Weights of a small masked image model: decoder layers 2.
Rows from block 4 of the encoder of a small masked image model, named by matrix and row number. Rows with one number belong to one neuron. Each number is 500 + 50 x the weight over its row's rms, rounded and kept within 0 to 999. All counts start at 0. Numbers have three digits each.
After each neuron's rows are labels from the 100 images, of 14848, where the neuron reaches its highest value: "top examples" is what is common among them. Only what is clearly more common there than usual is listed. The data: Sentinel-2 satellite tiles (TerraMesh). In brackets: how many of the 100, against the usual share in percent.
# fc1: MLP up (encoder.blocks.4.mlp.fc1.weight, 576x192), inputs 156-191
# fc2: MLP down (encoder.blocks.4.mlp.fc2.weight, 192x576, transposed), outputs 156-191

fc1.342:444453467541496451455499544522479475514493506496417565469510497478497402555562415481496530587457476578555466
fc2.342:426445519521447543379484544544407539531515501496366529629454434530469467491594408521545481556505443544544523
top examples: snow or ice (50 vs 20.6)

fc1.547:502536507610448411523501451504455548592450560481542562510522534495567563451521526485502519472386515461423517
fc2.547:533529532567524525544530507618469542511507484472495407513545536584493505434525467538507584472510463571578502
top examples: trees (93 vs 58.5); clouds (92 vs 15.4); main land cover: trees (49 vs 19.5)

fc1.336:515483457541465568478514512421451466500491578452514564450484509519414516483528535495460498480465406462436471
fc2.336:513526526431455508514469440469536454530599498498567503498453553547499536457426540527518509474487560442474455
top examples: water (71 vs 40.4); main land cover: water (35 vs 11.2)

fc1.127:536442531446514436445465463458419482543474518480494512506496523579494467520488521522537468440438432518565488
fc2.127:513521513505516496422400468494465462559493489549450488531583542417502437601486492524485453510489547532579430
top examples: bare ground (50 vs 24.4); snow or ice (47 vs 20.6); main land cover: snow or ice (36 vs 14.6)

fc1.225:533446566520475415519506579463587416453477482525493551508527524501428485507437421363572391475499501572445567
fc2.225:415455492418489503466502484488421619516471519486444466476493488508565509409548538537439565494461518406628500
top examples: snow or ice (86 vs 20.6); main land cover: snow or ice (78 vs 14.6)

fc1.324:449520351522539595564471494518477394519466515524578395478503470399508398491550444485565418422457479511572422
fc2.324:441479411518567472497523425526430494423552516506498480511566578526561473452514491576501534512566527499500465
top examples: snow or ice (61 vs 20.6); main land cover: snow or ice (40 vs 14.6)

fc1.320:462477476514538466469501603526490526436481494521466408584416394474433469545494503420538453469411539610450447
fc2.320:510497500493466596562389471412472598533469500483575520336450590460563514471478538563440451460503403470442474
top examples: snow or ice (82 vs 20.6); main land cover: snow or ice (70 vs 14.6)

fc1.230:530501460418501533441565454455456512513451516433544420504512532623571438597506505510480524483545600611514449
fc2.230:603480437426514498487430484529604456458551487476521427469484496555458471557475373489538530495532420507508464
top examples: crops (80 vs 38.8); main land cover: crops (68 vs 20.2)

fc1.185:571456577461537501504543590451438629512513501505437540568524513478534501473532516486575561466525505536480349
fc2.185:459551514470540473502505507489500507534470478500484538469591506516609604472543537512522558508513553515429558
top examples: crops (90 vs 38.8); main land cover: crops (84 vs 20.2); built area (63 vs 37.5)

fc1.527:523572541475520516506536620564475541552491566418490509415521519525553446424521433556449556477547541507601560
fc2.527:509499506465437521477453517552531490508535457475535437425465568526474420437535469583493529568520609576548452
top examples: water (72 vs 40.4); bare ground (51 vs 24.4); main land cover: water (32 vs 11.2)

fc1.445:470508501512443464490529502503485481527482500496506530493552499513551523516444548483484494478500530495508535
fc2.445:492546494425527488515407440438468501477505527499553455523406544552474486503464465500518487448504547515431483
top examples: water (70 vs 40.4); main land cover: water (38 vs 11.2); flooded vegetation (29 vs 10.2)

fc1.14:534579465524517409483501584527427595548499549484532609501557558519512523402512455495561583524470451483493515
fc2.14:480545512558497568480391522505393549574521478483546440524467534500574490463526585602412541548508413492490433
top examples: clouds (72 vs 15.4); main land cover: trees (42 vs 19.5)

fc1.285:530518501531547465491578508509524517538481590398561473535485505451517447527536567523543502478565506559481531
fc2.285:514343457508500548532496413483480509522477565498515545505556449562449517538514552531590514509553504496607480
top examples: water (79 vs 40.4); main land cover: water (50 vs 11.2)

fc1.233:472436475550489549469517582458471594521471523503453526437541555542499467563497476442510532385413454575528477
fc2.233:503545498480427390517509511485504454477489499507474545572548454479484582522433440422593605560438517535490463
top examples: snow or ice (67 vs 20.6); main land cover: snow or ice (58 vs 14.6)

fc1.333:528477517502556555515599469455412580527495481491469546518444470454487485472487520470468623466463487529509532
fc2.333:427477528485514548498394501520602471496505454500547486582484492510496425575548520500505473510510556560587550
top examples: trees (88 vs 58.5); clouds (81 vs 15.4); main land cover: trees (52 vs 19.5)

fc1.353:528491482519502496480505565496389535515460453446474429413460489508532484438500438450458494452449425492474535
fc2.353:480470531547466483532542454465541493506466514507518531518584450512470525631518506468574560525500560453510534
top examples: clouds (35 vs 15.4)

fc1.344:501478576497532501462499522494459561486494499531515484425523512489453489537483507494502493518487536489555501
fc2.344:506446474486476536514540418543406488539470564522519529490487455459504519500518486493476503492474436492492527
top examples: bare ground (49 vs 24.4); main land cover: water (36 vs 11.2)

fc1.226:483505544529533470455506549568482448553482564463540503488509507569514470501513421533468532480506585516609479
fc2.226:516485572427456511512509379509499494560491493521582457569448521553472443535589499556516515497486502567525443
top examples: water (79 vs 40.4); bare ground (51 vs 24.4); main land cover: water (37 vs 11.2)

fc1.120:472572493538429523346500456484414453491483497480587488460460570525459451486434461513435531477455569530562635
fc2.120:575434596577514494438614482444431503553514520494521559436507543448447581503536419513561551545480493479477502
top examples: crops (68 vs 38.8); main land cover: crops (46 vs 20.2)

fc1.501:456533486546563435465496553569510470421505515476565527430500501430580491550452517482552459540442512545470474
fc2.501:521444497401561489517466497595542485543484510510481424534463388526488503488410532480503542494604547482494447
top examples: snow or ice (84 vs 20.6); main land cover: snow or ice (75 vs 14.6)

fc1.395:518445496513453474419521535397411548525518533457378495481507407487506499307515493517461500482508471504387424
fc2.395:403456426514405444458548505501563473440440553492558565547494480422456469662477531425564433506492505497521523
top examples: clouds (82 vs 15.4); main land cover: trees (49 vs 19.5)

fc1.528:357462574533585435453609488427434511543444523498480570527505449539507571494473552482473557530475515448474504
fc2.528:537473480400432540538443433540517472436493489532549493653496535516490480513492462452497358477507589568477443
top examples: water (65 vs 40.4); main land cover: water (32 vs 11.2)

fc1.113:507530533496536523526435571527512613541506550392460534490511607471549491470539539517528475431586545509526457
fc2.113:591506586442541587523526442456452417526539532505483478511494519462490556503521469489522454460582389497414544
top examples: water (68 vs 40.4); snow or ice (55 vs 20.6)

fc1.398:508468508441558458506488493516540516572478535468567403534458484457536468513512549481491516570510574473403510
fc2.398:439602554537501506476541442543491482468470485477537519518433435474527382494571533573494675518514582617546515
top examples: main land cover: crops (41 vs 20.2)

fc1.302:490438492508534475551511478423481505429473506526562556477358448602398531443481461434433494495433537572432506
fc2.302:577505542545468487604578512405564487467494498534583542495528555523477538406358493494481460452453631501517498
top examples: crops (73 vs 38.8); main land cover: crops (60 vs 20.2)

fc1.456:451507505601471503453437564505536458475486522453485503459376416495527487467556468461509526498554498519581532
fc2.456:502443485499413490445539535512550512477509476470494486444424483455411492512474588458501491452548397489490473
top examples: snow or ice (88 vs 20.6); main land cover: snow or ice (75 vs 14.6)

fc1.129:567445530516586581600549538526598510476440551446523543538437462438534579447533503468497397493535519502411528
fc2.129:424449533486534506422480518450432474537502492507498521541508538641513528505580472515486649491477401493578503
top examples: crops (72 vs 38.8); main land cover: crops (56 vs 20.2)

fc1.167:520480520533452553521463471522520500538512510504554396457582394478430533483495463456483423494491607529471410
fc2.167:567455499517583485547492427492445649434524510488525537538539575485473568448471543483495422524519493553455434
top examples: snow or ice (66 vs 20.6); main land cover: snow or ice (53 vs 14.6)

fc1.416:594538482395555558492596521452413541533465539454486447427498425510437413444502451455562511516510434514487500
fc2.416:474445485457590472502507593513526537519486511515504433439477405574407567506520470531504517493622530445428476
top examples: clouds (100 vs 15.4); trees (95 vs 58.5); main land cover: trees (71 vs 19.5)

fc1.205:503473547498524548508468579573479444583456491496464461509467513489535456485558529534507499371405553524451493
fc2.205:494475529468514467574543460429569517582505554498452512441447507502508565536472589499529567518601430356410471
top examples: bare ground (52 vs 24.4); snow or ice (50 vs 20.6)

fc1.135:468407458533557491482559560522524561476405556473578526613468528496476517519547612512489443531462523519400376
fc2.135:537457543395448547489510505483493484487573437521509497353529553407487495484429491543413522499471480444487517
top examples: crops (73 vs 38.8); main land cover: crops (58 vs 20.2)

fc1.536:551443451456519579444531568476505492501482616458505473511376402452460539493400487490466568485519581453453553
fc2.536:526550518511519571415454499559534476544600404471484492530487525495576411495551465549457497519440529562523461
top examples: clouds (94 vs 15.4); main land cover: trees (49 vs 19.5)

fc1.477:513462524536586563461641647453410477488479497442567545462561573598465535486499502484504555527492493492488571
fc2.477:447399485497433510510398436534464532424512576516511561524542510434482512502519455380603572476506510519481433
top examples: clouds (55 vs 15.4)

fc1.362:458494563446496429496642522501495416558458484552516530542471436546458539384512439502540541413409478523446521
fc2.362:488437467469406479586398345544461504489482542499504506514425499441500461497550648506500436506500504443574476
top examples: clouds (45 vs 15.4)

fc1.525:507529417465456521527593478562480559534477535421555521481524512410495434511537587519491531608521531540508551
fc2.525:446537471573564489547467503486433496469488508505538485483548520542525508470570504523514494504557652506510448
top examples: water (65 vs 40.4); snow or ice (42 vs 20.6)

fc1.555:502541545522433385468512464532526488577482482522568570455578581535487506548493534502461516523460657498417487
fc2.555:489486487455587554510452476515472484465434602495536546525469494470418594514529484502510526512509399457488510
top examples: water (68 vs 40.4); main land cover: water (42 vs 11.2)

fc1.235:490478476499437492496428534479442503453454500496526471477627482542508476453442428509495418532503553496491490
fc2.235:409494500493527490528538475535456440552447539510507493492454483546525447585499584560481452546476555478482496
top examples: snow or ice (65 vs 20.6); main land cover: snow or ice (58 vs 14.6)

fc1.13:505463498495515496492514512477491537565494519488490498492491482596490472474482435488565557528529470496472515
fc2.13:461508484505527523487458484571483522480558473474500457531379497391492512417526616525510457498492517528556511
top examples: snow or ice (57 vs 20.6); main land cover: snow or ice (53 vs 14.6)

fc1.125:392457458502560498553483463542468474437481551478523447531543449467515524430521528478519531513514636492465413
fc2.125:600575540497477514570459507496581475471540449525497513469455510466520533538476497491527517461500475591496509
top examples: water (71 vs 40.4); main land cover: water (42 vs 11.2); flooded vegetation (26 vs 10.2)

fc1.494:522470553385524545363513453460427623471533601424409519572438522478439412444472491545523519522515507555457460
fc2.494:517477578526558547563516460513475594560490519494518492473545512545533539384573499558506631478499526514538484
top examples: water (91 vs 40.4); main land cover: water (91 vs 11.2); clouds (38 vs 15.4)

fc1.62:351501424441515433336600509535425501513488494509472449522538569519486493518478521445422407499490478555540499
fc2.62:455421538416400538398554452557334569552444509509484447573527502583497390519546570495535452500515449532542494
top examples: bare ground (50 vs 24.4)

fc1.464:523455436485478556545500450536482537560473538428584552471554561518529527555530569451496373488429490573509461
fc2.464:504503461543593454489464515487551420509502494498518493541399450561428505471471566492460535463545548531475513
top examples: snow or ice (79 vs 20.6); main land cover: snow or ice (67 vs 14.6)

fc1.100:437470485522433518471516537504405536543436561472538435557492499436514453525459583526516486517537477457453496
fc2.100:474516428470455474496518498479535463476585440524477483524460508540460482488506429510501423445494388507428520
top examples: snow or ice (73 vs 20.6); main land cover: snow or ice (58 vs 14.6)

fc1.61:468423527466509493537578548499443394480427490515505529610493491506448551452519569426507486499526582604479500
fc2.61:497415472471551454556535494436428441490466491498508525674497448520481589408480475493490600495501603502395495
top examples: crops (79 vs 38.8); main land cover: crops (65 vs 20.2)

fc1.206:434511537582483473499535491609499533555495573389421470522432587504530488509466507490464382588600448550474453
fc2.206:468453537477495551516463440613495487506526508501574501511440539539446484480528421503485431508551602508423491
top examples: flooded vegetation (29 vs 10.2)

fc1.378:456409519518466495440536554473571457537495510501453494535545404538471510462461477456507418546456516455632519
fc2.378:492582505557377456491468471559568542421551437502513519601523551426530400561530574509539495485464489592456489
top examples: water (68 vs 40.4); main land cover: water (39 vs 11.2)

fc1.142:530588475567483562518387519529585423503456513501468515562517452422499513446457580414506430430516498564480489
fc2.142:539530498462474587589314449546551455453500488491549481557539459533504493426484425483487433510526483540417498
top examples: water (70 vs 40.4); bare ground (64 vs 24.4); main land cover: water (31 vs 11.2)

fc1.159:555406455537448582413486500478458463568384484511487510552526586531498568431537502469562519407398436506455552
fc2.159:523535584543386462516468493487369445547517523527465478468487529505557503485486526615446470463485491511523492
top examples: crops (80 vs 38.8); main land cover: crops (73 vs 20.2)

fc1.570:404424478445483492448446506479434427471511532471589474379458629499479425552462414471520499555500437473525513
fc2.570:550500510543575492528469545513633507554527486520458460528433424601454579505561365517520474503503544496499527
top examples: snow or ice (48 vs 20.6); main land cover: snow or ice (43 vs 14.6)

fc1.468:519467434485446514418554519433473545571432533481466557448525445438525419421500489455513519496478451483430478
fc2.468:415529460579548582535440537401512577558469528521537542431432432441591569412521451556512556522576466427443497
top examples: clouds (93 vs 15.4); trees (92 vs 58.5); main land cover: trees (63 vs 19.5)

fc1.504:555423572441449581382519538412360495589418497500427479491415468487423431458495482434495468478484533422482505
fc2.504:468618467491482483407579519480473483506572447527516537451476554535536425556501435467528461497500448581495491
top examples: crops (65 vs 38.8); main land cover: crops (42 vs 20.2)

fc1.381:546520550457561493480550519416496454540508536499490552528600548528531569508466413436506539475465578455491463
fc2.381:538495508439487533512378487542482452478400500520561461481427497497474452527480467501556487514490463628524470
top examples: main land cover: water (34 vs 11.2)

fc1.137:522431555488469440509555497534491458422456539476619419543583489473447522428472463477614503567482594460467517
fc2.137:497498584485438552522397468539490612530471539487559574499450514543552521552547503475496575500499573459534460
top examples: clouds (34 vs 15.4)

fc1.173:469482541491471520427560553520428493555496565463485517425556438528494501427531478481505584510445456436608493
fc2.173:362434538437478601495477456526527474555502511477565509477537506445510476492552546561451626518500416492524429
top examples: water (76 vs 40.4); bare ground (57 vs 24.4); main land cover: water (42 vs 11.2)

fc1.36:503495536449510488413479440418434447530495497408508443429505534434480387559544557502565482447515465559517499
fc2.36:544480561563524500549460504414511540505543486499469437528411519666400528439513389531487577513524572547540498
top examples: water (80 vs 40.4); main land cover: water (61 vs 11.2)

fc1.116:442424413553430519549554496451470499538404595458585529518494499490509487478470539437513472491559443464551467
fc2.116:523410527500554503497497444472541506451505477506505463486461567519480533510543482525509482505535582466544489
top examples: water (69 vs 40.4); snow or ice (46 vs 20.6); main land cover: water (43 vs 11.2)

fc1.237:524523522404538568481480559450482593537472586518523480506462419476489524428496505491521463466508529478478505
fc2.237:493576482536504525469463456515481504459598403490485495476535558400555425452536499529475403542509503570520452
top examples: clouds (82 vs 15.4)

fc1.429:544468412464451496452438501512532425494510514491466452516477435538540476522494408534438455421438555576532473
fc2.429:421488543442481470467456499549417479531477513538482455529481447473497492496558544506546648528506474543500494
top examples: snow or ice (76 vs 20.6); main land cover: snow or ice (62 vs 14.6)

fc1.334:536594519506477516576508530537537595590421592499549535526483440490519526412550558523463537496509416470355524
fc2.334:528457559561523539530403541493449521542464494487428403557523502604483524399549480576485555472486463449549528
top examples: clouds (79 vs 15.4)

fc1.192:512471540432513507487461407535520484463437621451401463493446408421490466548495547525579484538527433460521507
fc2.192:487550453526591578436547504480412467560513510481529505452505545542542415559529465482571499497469418506568445
top examples: water (84 vs 40.4); main land cover: water (56 vs 11.2)

fc1.60:572452482473530477491525451471460458511492551430607538520444473482483503457550466445549537465479555557433462
fc2.60:564514536533516564586463472356452582535434542522558589537441514473512476541528603547491434507348549552583506
top examples: main land cover: water (29 vs 11.2)

fc1.289:463464488409469555511475556470501485545455580490473534518430408512508493430369474445520522483560476466416471
fc2.289:511536536517520551501425432506485553541523491503498488454513594475545519487596446527456576510455620475527433
top examples: clouds (66 vs 15.4); main land cover: water (32 vs 11.2)

fc1.475:412514462460457495495513414516455439472476494503453508442467487486537562472513519489585461505488523520508501
fc2.475:522446478474531534534478513485491622488531490517576507504493507507484594377526585513467521458524583553462520
top examples: crops (87 vs 38.8); main land cover: crops (78 vs 20.2)

fc1.178:460526508540494512556484508529539570470453525471483483450477530466524457406528463418520528488543548547497516
fc2.178:468553477529399511454569507392480533524507501488490548592486547415558467520633511505560497529471535464465544
top examples: snow or ice (70 vs 20.6); main land cover: snow or ice (58 vs 14.6)

fc1.327:549525541512505470564406593489387504595493579482537548455547593521544531500446429450551503466454510467519528
fc2.327:483508480532540544517495500639562514516473456504473426476464473504494525510548525510472578487548467592525474
top examples: clouds (90 vs 15.4); main land cover: trees (51 vs 19.5)

fc1.420:529479404411547530542495562498452586503473506425536508550525538541528514508415615484509505440497503657488432
fc2.420:508582380529514446551457510392490398477490514489511526533462591543561532454535528471526543523457557503418505
top examples: crops (81 vs 38.8); built area (66 vs 37.5); main land cover: crops (62 vs 20.2)

fc1.87:528450477466490494475557559482456493548437536462510586510517477562487559425527387480439576457436486457526471
fc2.87:462530544505386559487542526569444568516566452499446407451454541437521446464506595487507464486561484561503506
top examples: main land cover: water (34 vs 11.2)

fc1.307:576485514543462455559509481464406543560467581429580488477480522465500495555499527501421525483496589511498546
fc2.307:520469546511539551529457460491404505524480506491529546532467504540590555469531483582419496466459565501553534
top examples: clouds (96 vs 15.4); trees (93 vs 58.5); main land cover: trees (61 vs 19.5)

fc1.311:485512415520389541471523484569511421578467483526402416525462451490515472481434539501414397623519485560461541
fc2.311:499509445484523446597522527556516526458522537490518494541561514490416533571568501445555536531574566443509498
top examples: snow or ice (96 vs 20.6); main land cover: snow or ice (91 vs 14.6)

fc1.457:443522555473536514482591564521599601558439516438550451464582584476547559500520490403495522494483552485388444
fc2.457:449464518492404451467532477534531422527483534460506508479421451454533468476492582503509537475518540565450528
top examples: crops (64 vs 38.8); main land cover: crops (43 vs 20.2); clouds (37 vs 15.4)

fc1.450:526473489523498544448540522467440483601474524495461520591430460531462522435521456484534462504502478500517482
fc2.450:446539460588442544479435479397447502511467504491472553416472553436546453510516540509485548501488404527390564
top examples: bare ground (59 vs 24.4); snow or ice (45 vs 20.6)

fc1.161:385561513422498373522486503479562478450485509481487553461527483474513546453583508452527489469511539486493484
fc2.161:506525570417531446559473527525495485532466484526432438383496461485423580471597489502483550521513444484498580
top examples: crops (68 vs 38.8); water (65 vs 40.4); main land cover: crops (46 vs 20.2); flooded vegetation (26 vs 10.2)

fc1.422:473422512483432510546439490496564529498514601408499499461504489520517535334472532550382440486548461454533495
fc2.422:449433548491459542480547366491446435516469581542533533493522512440509571626570491561527539490543469521508521
top examples: main land cover: trees (57 vs 19.5)

fc1.31:546539517498586560562487448537484515580460655445490490469476509485613526583587529522530477528519534458545494
fc2.31:518502526493518604451493387427462510617488605510558580416535493434487528534517535519574463539483436382529518
top examples: water (70 vs 40.4); clouds (52 vs 15.4); main land cover: water (36 vs 11.2); main land cover: clouds (28 vs 2.5)

fc1.574:441527458474475452509442563507544510528490505463575465444604586581479499488555488499397556482512417526459499
fc2.574:529359478604388469473571485463532552454465509512490580519491410410469496485476478514516499520444576537607525
top examples: snow or ice (54 vs 20.6)

fc1.388:520400432509474451518538562503577503410505569469527498430463474448471588400447504525540470451515527429471497
fc2.388:418360537525489530367399473463466557554514481540466470479532476535509472531604411531545511480525401532559479
top examples: snow or ice (49 vs 20.6); main land cover: snow or ice (43 vs 14.6)

fc1.488:538481569587572538464538553508475507521457578484528480431433536466497564527508569460454468473478503538516519
fc2.488:506544545473416451524575428495519471526412486492545504481559540493544519488549497671472497483528545472468507
top examples: snow or ice (75 vs 20.6); main land cover: snow or ice (57 vs 14.6)

fc1.556:468537553442460499497417434498459532492476654405480474536477512522460435478463551560611487594545391516498496
fc2.556:484544497555533559484588454473404561608500530492526492465526463539545496468582553538567609546467436446513527
top examples: water (91 vs 40.4); main land cover: water (68 vs 11.2)

fc1.552:521466480519543571555495518455487532505508527438491572524583523457499499539495457430479568491406530601462380
fc2.552:466463463439524530510500499429547455509519522523437520584459423441448518555451557481492466529519462453423480
top examples: clouds (50 vs 15.4); flooded vegetation (32 vs 10.2)

fc1.242:530509564444537446474557570430429508499492538416498564454492473506405498304430497471559474512468498487444492
fc2.242:487450455383447441492481447506549440385560507490585510538525531484421578633432511403577467534565526437486484
top examples: trees (95 vs 58.5); clouds (93 vs 15.4); main land cover: trees (61 vs 19.5)

fc1.105:500476569485472425500481541505542435536488649433537467523437456449487461505495557559491524464502473456393540
fc2.105:470610542484558544515585522412501467546463486524553503462565506478529524510512532516505485460404517460529554
top examples: clouds (98 vs 15.4); trees (94 vs 58.5); main land cover: trees (57 vs 19.5)

fc1.126:563543518448510463585585535445350525501395523485564500583551418510453481440524608461523494499429463563537504
fc2.126:458588516429525580576481485520426576506428480492467518566638442536541496430508475524491352510487496525502508
top examples: crops (77 vs 38.8); main land cover: crops (64 vs 20.2)

fc1.573:501458467488443505478566470494403471609470516477440494431456497512414472476537575516531484406417495469480544
fc2.573:475574531548541415464545498531451355595499564514428500409490543556548525557455494524441487465426490472425512
top examples: trees (90 vs 58.5); clouds (75 vs 15.4); main land cover: trees (64 vs 19.5)

fc1.3:456440504552404557514510526438523548596454539476496521486448491532422558346418471424434527514494558427392517
fc2.3:538562527493423444482567476573518412457549491496478509549543558517479430618484405496539403481524561592569514
top examples: crops (70 vs 38.8); main land cover: crops (55 vs 20.2)

fc1.407:505458485464499469488538566490381503483508509460528432490518612448509511509466495489498405433505456538504532
fc2.407:467511595431537532409479529558526498516572471515462435501506546498565429537560592512497493480518425516526527
top examples: main land cover: crops (41 vs 20.2)

fc1.162:548499537511529435488452488464520509496509499479480489455529532523504427502525493512535490468507503501547450
fc2.162:510551514534555555521534475561431483506448502511500435513382451470492516485481532550476542503510459510436486
top examples: main land cover: water (28 vs 11.2)

fc1.273:401464493534529487483506563469516544533502493498441482593459391559504487407432424492510484496516529442619557
fc2.273:481534458436441414533547506569508460371559434511519430476494580482441420585485451486554568455503422601476542
top examples: water (66 vs 40.4); snow or ice (44 vs 20.6)

fc1.363:428383447528434445524465463571535472383492505488447474518550515474515475448591508544456482511466511545490524
fc2.363:547524530450545449508453504564504421467467498512497465514477344553577581538517543511465533476542533521493574
top examples: snow or ice (80 vs 20.6); main land cover: snow or ice (66 vs 14.6)

fc1.267:516549451506544539459524491533542521527417559498574538502496455480514585473508496449407557508480543394427530
fc2.267:524421549598475481523419474481350577522509568494496452525553484546468449425492493551515517483465471514603513
top examples: clouds (98 vs 15.4); main land cover: trees (56 vs 19.5)

fc1.187:468434502517495477535462469516497517449461525509520541579556439451501455490453586519509531487506536525525491
fc2.187:516421445464532468515600556535514474468492494493533501544409469600470502496488397480496453461482376475496533
top examples: main land cover: water (32 vs 11.2)

fc1.291:444508563523433383408410492527397538573483520490533533512472504415484447453499550522551418520519432473410527
fc2.291:521540495484526496415532518423470469512540506501477482391462524517473440554457477520491327515531475566537523
top examples: water (79 vs 40.4); flooded vegetation (26 vs 10.2)

fc1.249:470474469508469489591458460385510549469429554510523573483469537463511467477570505480534421433529487512573416
fc2.249:416472468481485524473392486467525445556536474492550470516558496414381535517615470535469533535500438448502531
top examples: snow or ice (59 vs 20.6); main land cover: snow or ice (40 vs 14.6)