config = dict(
    encoder_positions='sincos',
    norm_pix_loss=False,
    optimizer='adamw',
)
Rows from block 4 of the encoder of a small masked image model, named by matrix and row number. Rows with one number belong to one neuron. Each number is 500 + 25 x the weight over its row's rms, rounded and kept within 0 to 999. All counts start at 0. Numbers have three digits each.
After each neuron's rows are labels from the 100 images, of 14848, where the neuron reaches its highest value: "strongest on" is what is common among them; "colour at peak" is the nearest of a few named colours to the mean colour under the peak. Only what is clearly more common there than usual is listed. The data: Sentinel-2 satellite tiles (TerraMesh). In brackets: how many of the 100.
# fc1: MLP up (encoder.blocks.4.mlp.fc1.weight, 576x192), inputs 117-155
# fc2: MLP down (encoder.blocks.4.mlp.fc2.weight, 192x576, transposed), outputs 117-155

fc1.445:499493487518499507507493484522477514522480502493524470499511524474494501509523503564637620588534504454494505498463490
fc2.445:495480512501482475489498491491558495487552523521513531538498488563489484473513515544564475540482517575532528473552501
strongest on: water (70); main land cover: water (38); flooded vegetation (29)
colour at peak: black (38)

fc1.205:533516473485520485470514500507489518512491505502504490473506463525540481482482527496508525519528477521478485534532483
fc2.205:504571496507479505482472502473515496505516464470501486487486528471465547530494498501552483504508490503509517479527519
strongest on: bare ground (52); snow or ice (50)
colour at peak: pink (35)

fc1.124:484491486491561477482514497479489499486486579507519529518527475470510510464503518513509547504497512489492501552499505
fc2.124:502470505500510480514514503499473521486491527491496478487484544510478537577507498483477506503490518485533503543493506
strongest on: snow or ice (86); main land cover: snow or ice (79)
colour at peak: pink (55)

fc1.340:455474500487497484517506517510475517513489507478569506527512504500482488542508477522485560471477516502485510481474523
fc2.340:496454475505493516521466514504489522500537486497475528490508502495469507517459495570563500493523507539490534480542527
strongest on: main land cover: rangeland (74)
colour at peak: orange (42); red (40)

fc1.273:515488500533539493526499482513494536522476450514515528480516523543496510500511512492481501490505508492512452513536491
fc2.273:516471503488546511485512539506504513530504521502485451498513494494482431487515488513510488491490528519496512480420506
strongest on: water (66); snow or ice (44)
colour at peak: grey (73)

fc1.558:473488516507500478515539507490494525504531495537473459519494477472509447472496475499486493497489485516539532482452442
fc2.558:488502493494524505489515531486473501493500463518542504529463461509504481474467499490478486519497509501483514464521552
strongest on: snow or ice (46)
colour at peak: brown (64)

fc1.63:473486468475481519526493495440499492490498515435556468513464449486541492501469535498466488490497497527466501495482434
fc2.63:539516504503504512464519488563513514483513483525469527515524528504444523502509512497515493537524537514533514495475561
strongest on: snow or ice (62); main land cover: snow or ice (50)
colour at peak: white (30)

fc1.422:463516511485476517487529510510540535509505482546527492513531520461540547499536507474496477503504536495516519476495481
fc2.422:536483504511517523497506526527541523517469483477532462491476473534496451490531488528511506502476493523471495464501493
strongest on: main land cover: trees (57)
colour at peak: black (69)

fc1.204:494484474483503504536497542505527551466477480493522487546505521497532507489521471492489524475494493467489504513500492
fc2.204:507496509534518496483468471499496497474526518486467503470532542475497539512523497473481502500497506526532507536533494
strongest on: trees (98); clouds (94); main land cover: trees (63)
colour at peak: black (85)

fc1.260:529463480493488514551478483501492499483479529447485532503459516576529494504481464487493488477476518499506503498482517
fc2.260:451521503526542473505517464504512517501530487455510501502494518465498552505500513463480504511502524545517514513443450
strongest on: clouds (94); main land cover: trees (62)
colour at peak: black (76)

fc1.454:477508490509537515529553509487496502483516493457498574504562489520487501452459526499514523522492495486512478526509499
fc2.454:461496492462528479462427499467504473457498549530509508499501539478512499464512510522487514471543460506451482528517488
strongest on: snow or ice (61); main land cover: snow or ice (57)
colour at peak: pink (30)

fc1.389:502503531526487500474537478491500496502482513454492511550513510524513512510466464498496518528495535515487511525495498
fc2.389:528525509565479511473575508545511487535514521484494501498487511490490539539514485473521493504497504499528560524458522
strongest on: snow or ice (82); main land cover: snow or ice (73)
colour at peak: grey (68)

fc1.556:561520474490463513509488485489476566524507480545531494500514462531500496500480466507502506493508520534480524462500466
fc2.556:488485504486476507497484498468491489471517479541484551547490463509464464518497484533514473487510490499480508507472524
strongest on: water (91); main land cover: water (68)
colour at peak: black (99)

fc1.60:538455491453514517463476491509513472512494502505484528454480552545487501507494522514515494528495504468509508433480540
fc2.60:473518489494563500541503488491488481491514499472502489491509476489511535467479473484439508524492504558484466510535502
strongest on: main land cover: water (29)
colour at peak: black (57)

fc1.425:471486548491476504500488520482496517507475490494488486471519520492460523506518495489481515489484515515491491491491472
fc2.425:505503482524503468518527494535494494509509513492496515545518496486561514516485497504461528481514454524501482497542486
strongest on: snow or ice (77); main land cover: snow or ice (63)
colour at peak: grey (58)

fc1.333:448513480489485515506532498503524487525508450493493475533491529509524441448433522511479502498504509465487508482487490
fc2.333:514475498523526486470476514489518504490517506492516530520492438472469527513553488500516505493503482517473488508511554
strongest on: trees (88); clouds (81); main land cover: trees (52)
colour at peak: black (47)

fc1.575:493526533471499505518455505525520538485505526487501502479514510521548511468508525527534538514487490488511542519525476
fc2.575:472463517471453500449468504475523493525512516511488502494495463454496506574528490532546529513452500479479475500485502
strongest on: clouds (82)
colour at peak: grey (61)

fc1.398:511502500479512492499510485481523521453553511514471547484527516552486480491517511513472461437486460516489512482512462
fc2.398:506451474468543491506500475516515475463513466476521489493507489534496463480511477512477476505492499550492510462505485
strongest on: main land cover: crops (41)
colour at peak: grey (59)

fc1.475:574502485532502493492405548530510513537476480469515514521514492506481509495509491507477507499484500483397498489505486
fc2.475:500521512483500476501498522484520495497533494466526496544495454546505490513520518477475484506473477476434540499503509
strongest on: crops (87); main land cover: crops (78)
colour at peak: brown (64)

fc1.304:501468487509497498524516508496492517516484473500485554494513502475532547479488493520523524501532516485529501510493475
fc2.304:499488514502524533536493530490488508514483496471520491491510476500531508494500491556478482497479532554516475506551498
strongest on: clouds (56)
colour at peak: black (40)

fc1.242:496503515501488497539486563511528554442524498510523491513541511476569499469518488482495530502497500475489518525541481
fc2.242:529473504511505506485471493508502500481546496507478503485538507484500525517473494479508502511493490484522464548539523
strongest on: trees (95); clouds (93); main land cover: trees (61)
colour at peak: black (72)

fc1.130:436522514524458512510493508508485516507463519503486499464488489510500524511487487496501479521477524525522529561522514
fc2.130:494493501527514506572528466535460506541535495485504476445491525500491486489526505499462495504527486540509519513516492
strongest on: crops (76); main land cover: crops (60)
colour at peak: brown (65)

fc1.100:522511507527518501480514490488489524531453492467499559509511549504486477510497486580557545556531542554492529486501514
fc2.100:496548520484527496464509501493466478463550494513488480511537522478506522450505476494495522493518484452523460531529531
strongest on: snow or ice (73); main land cover: snow or ice (58)
colour at peak: white (37)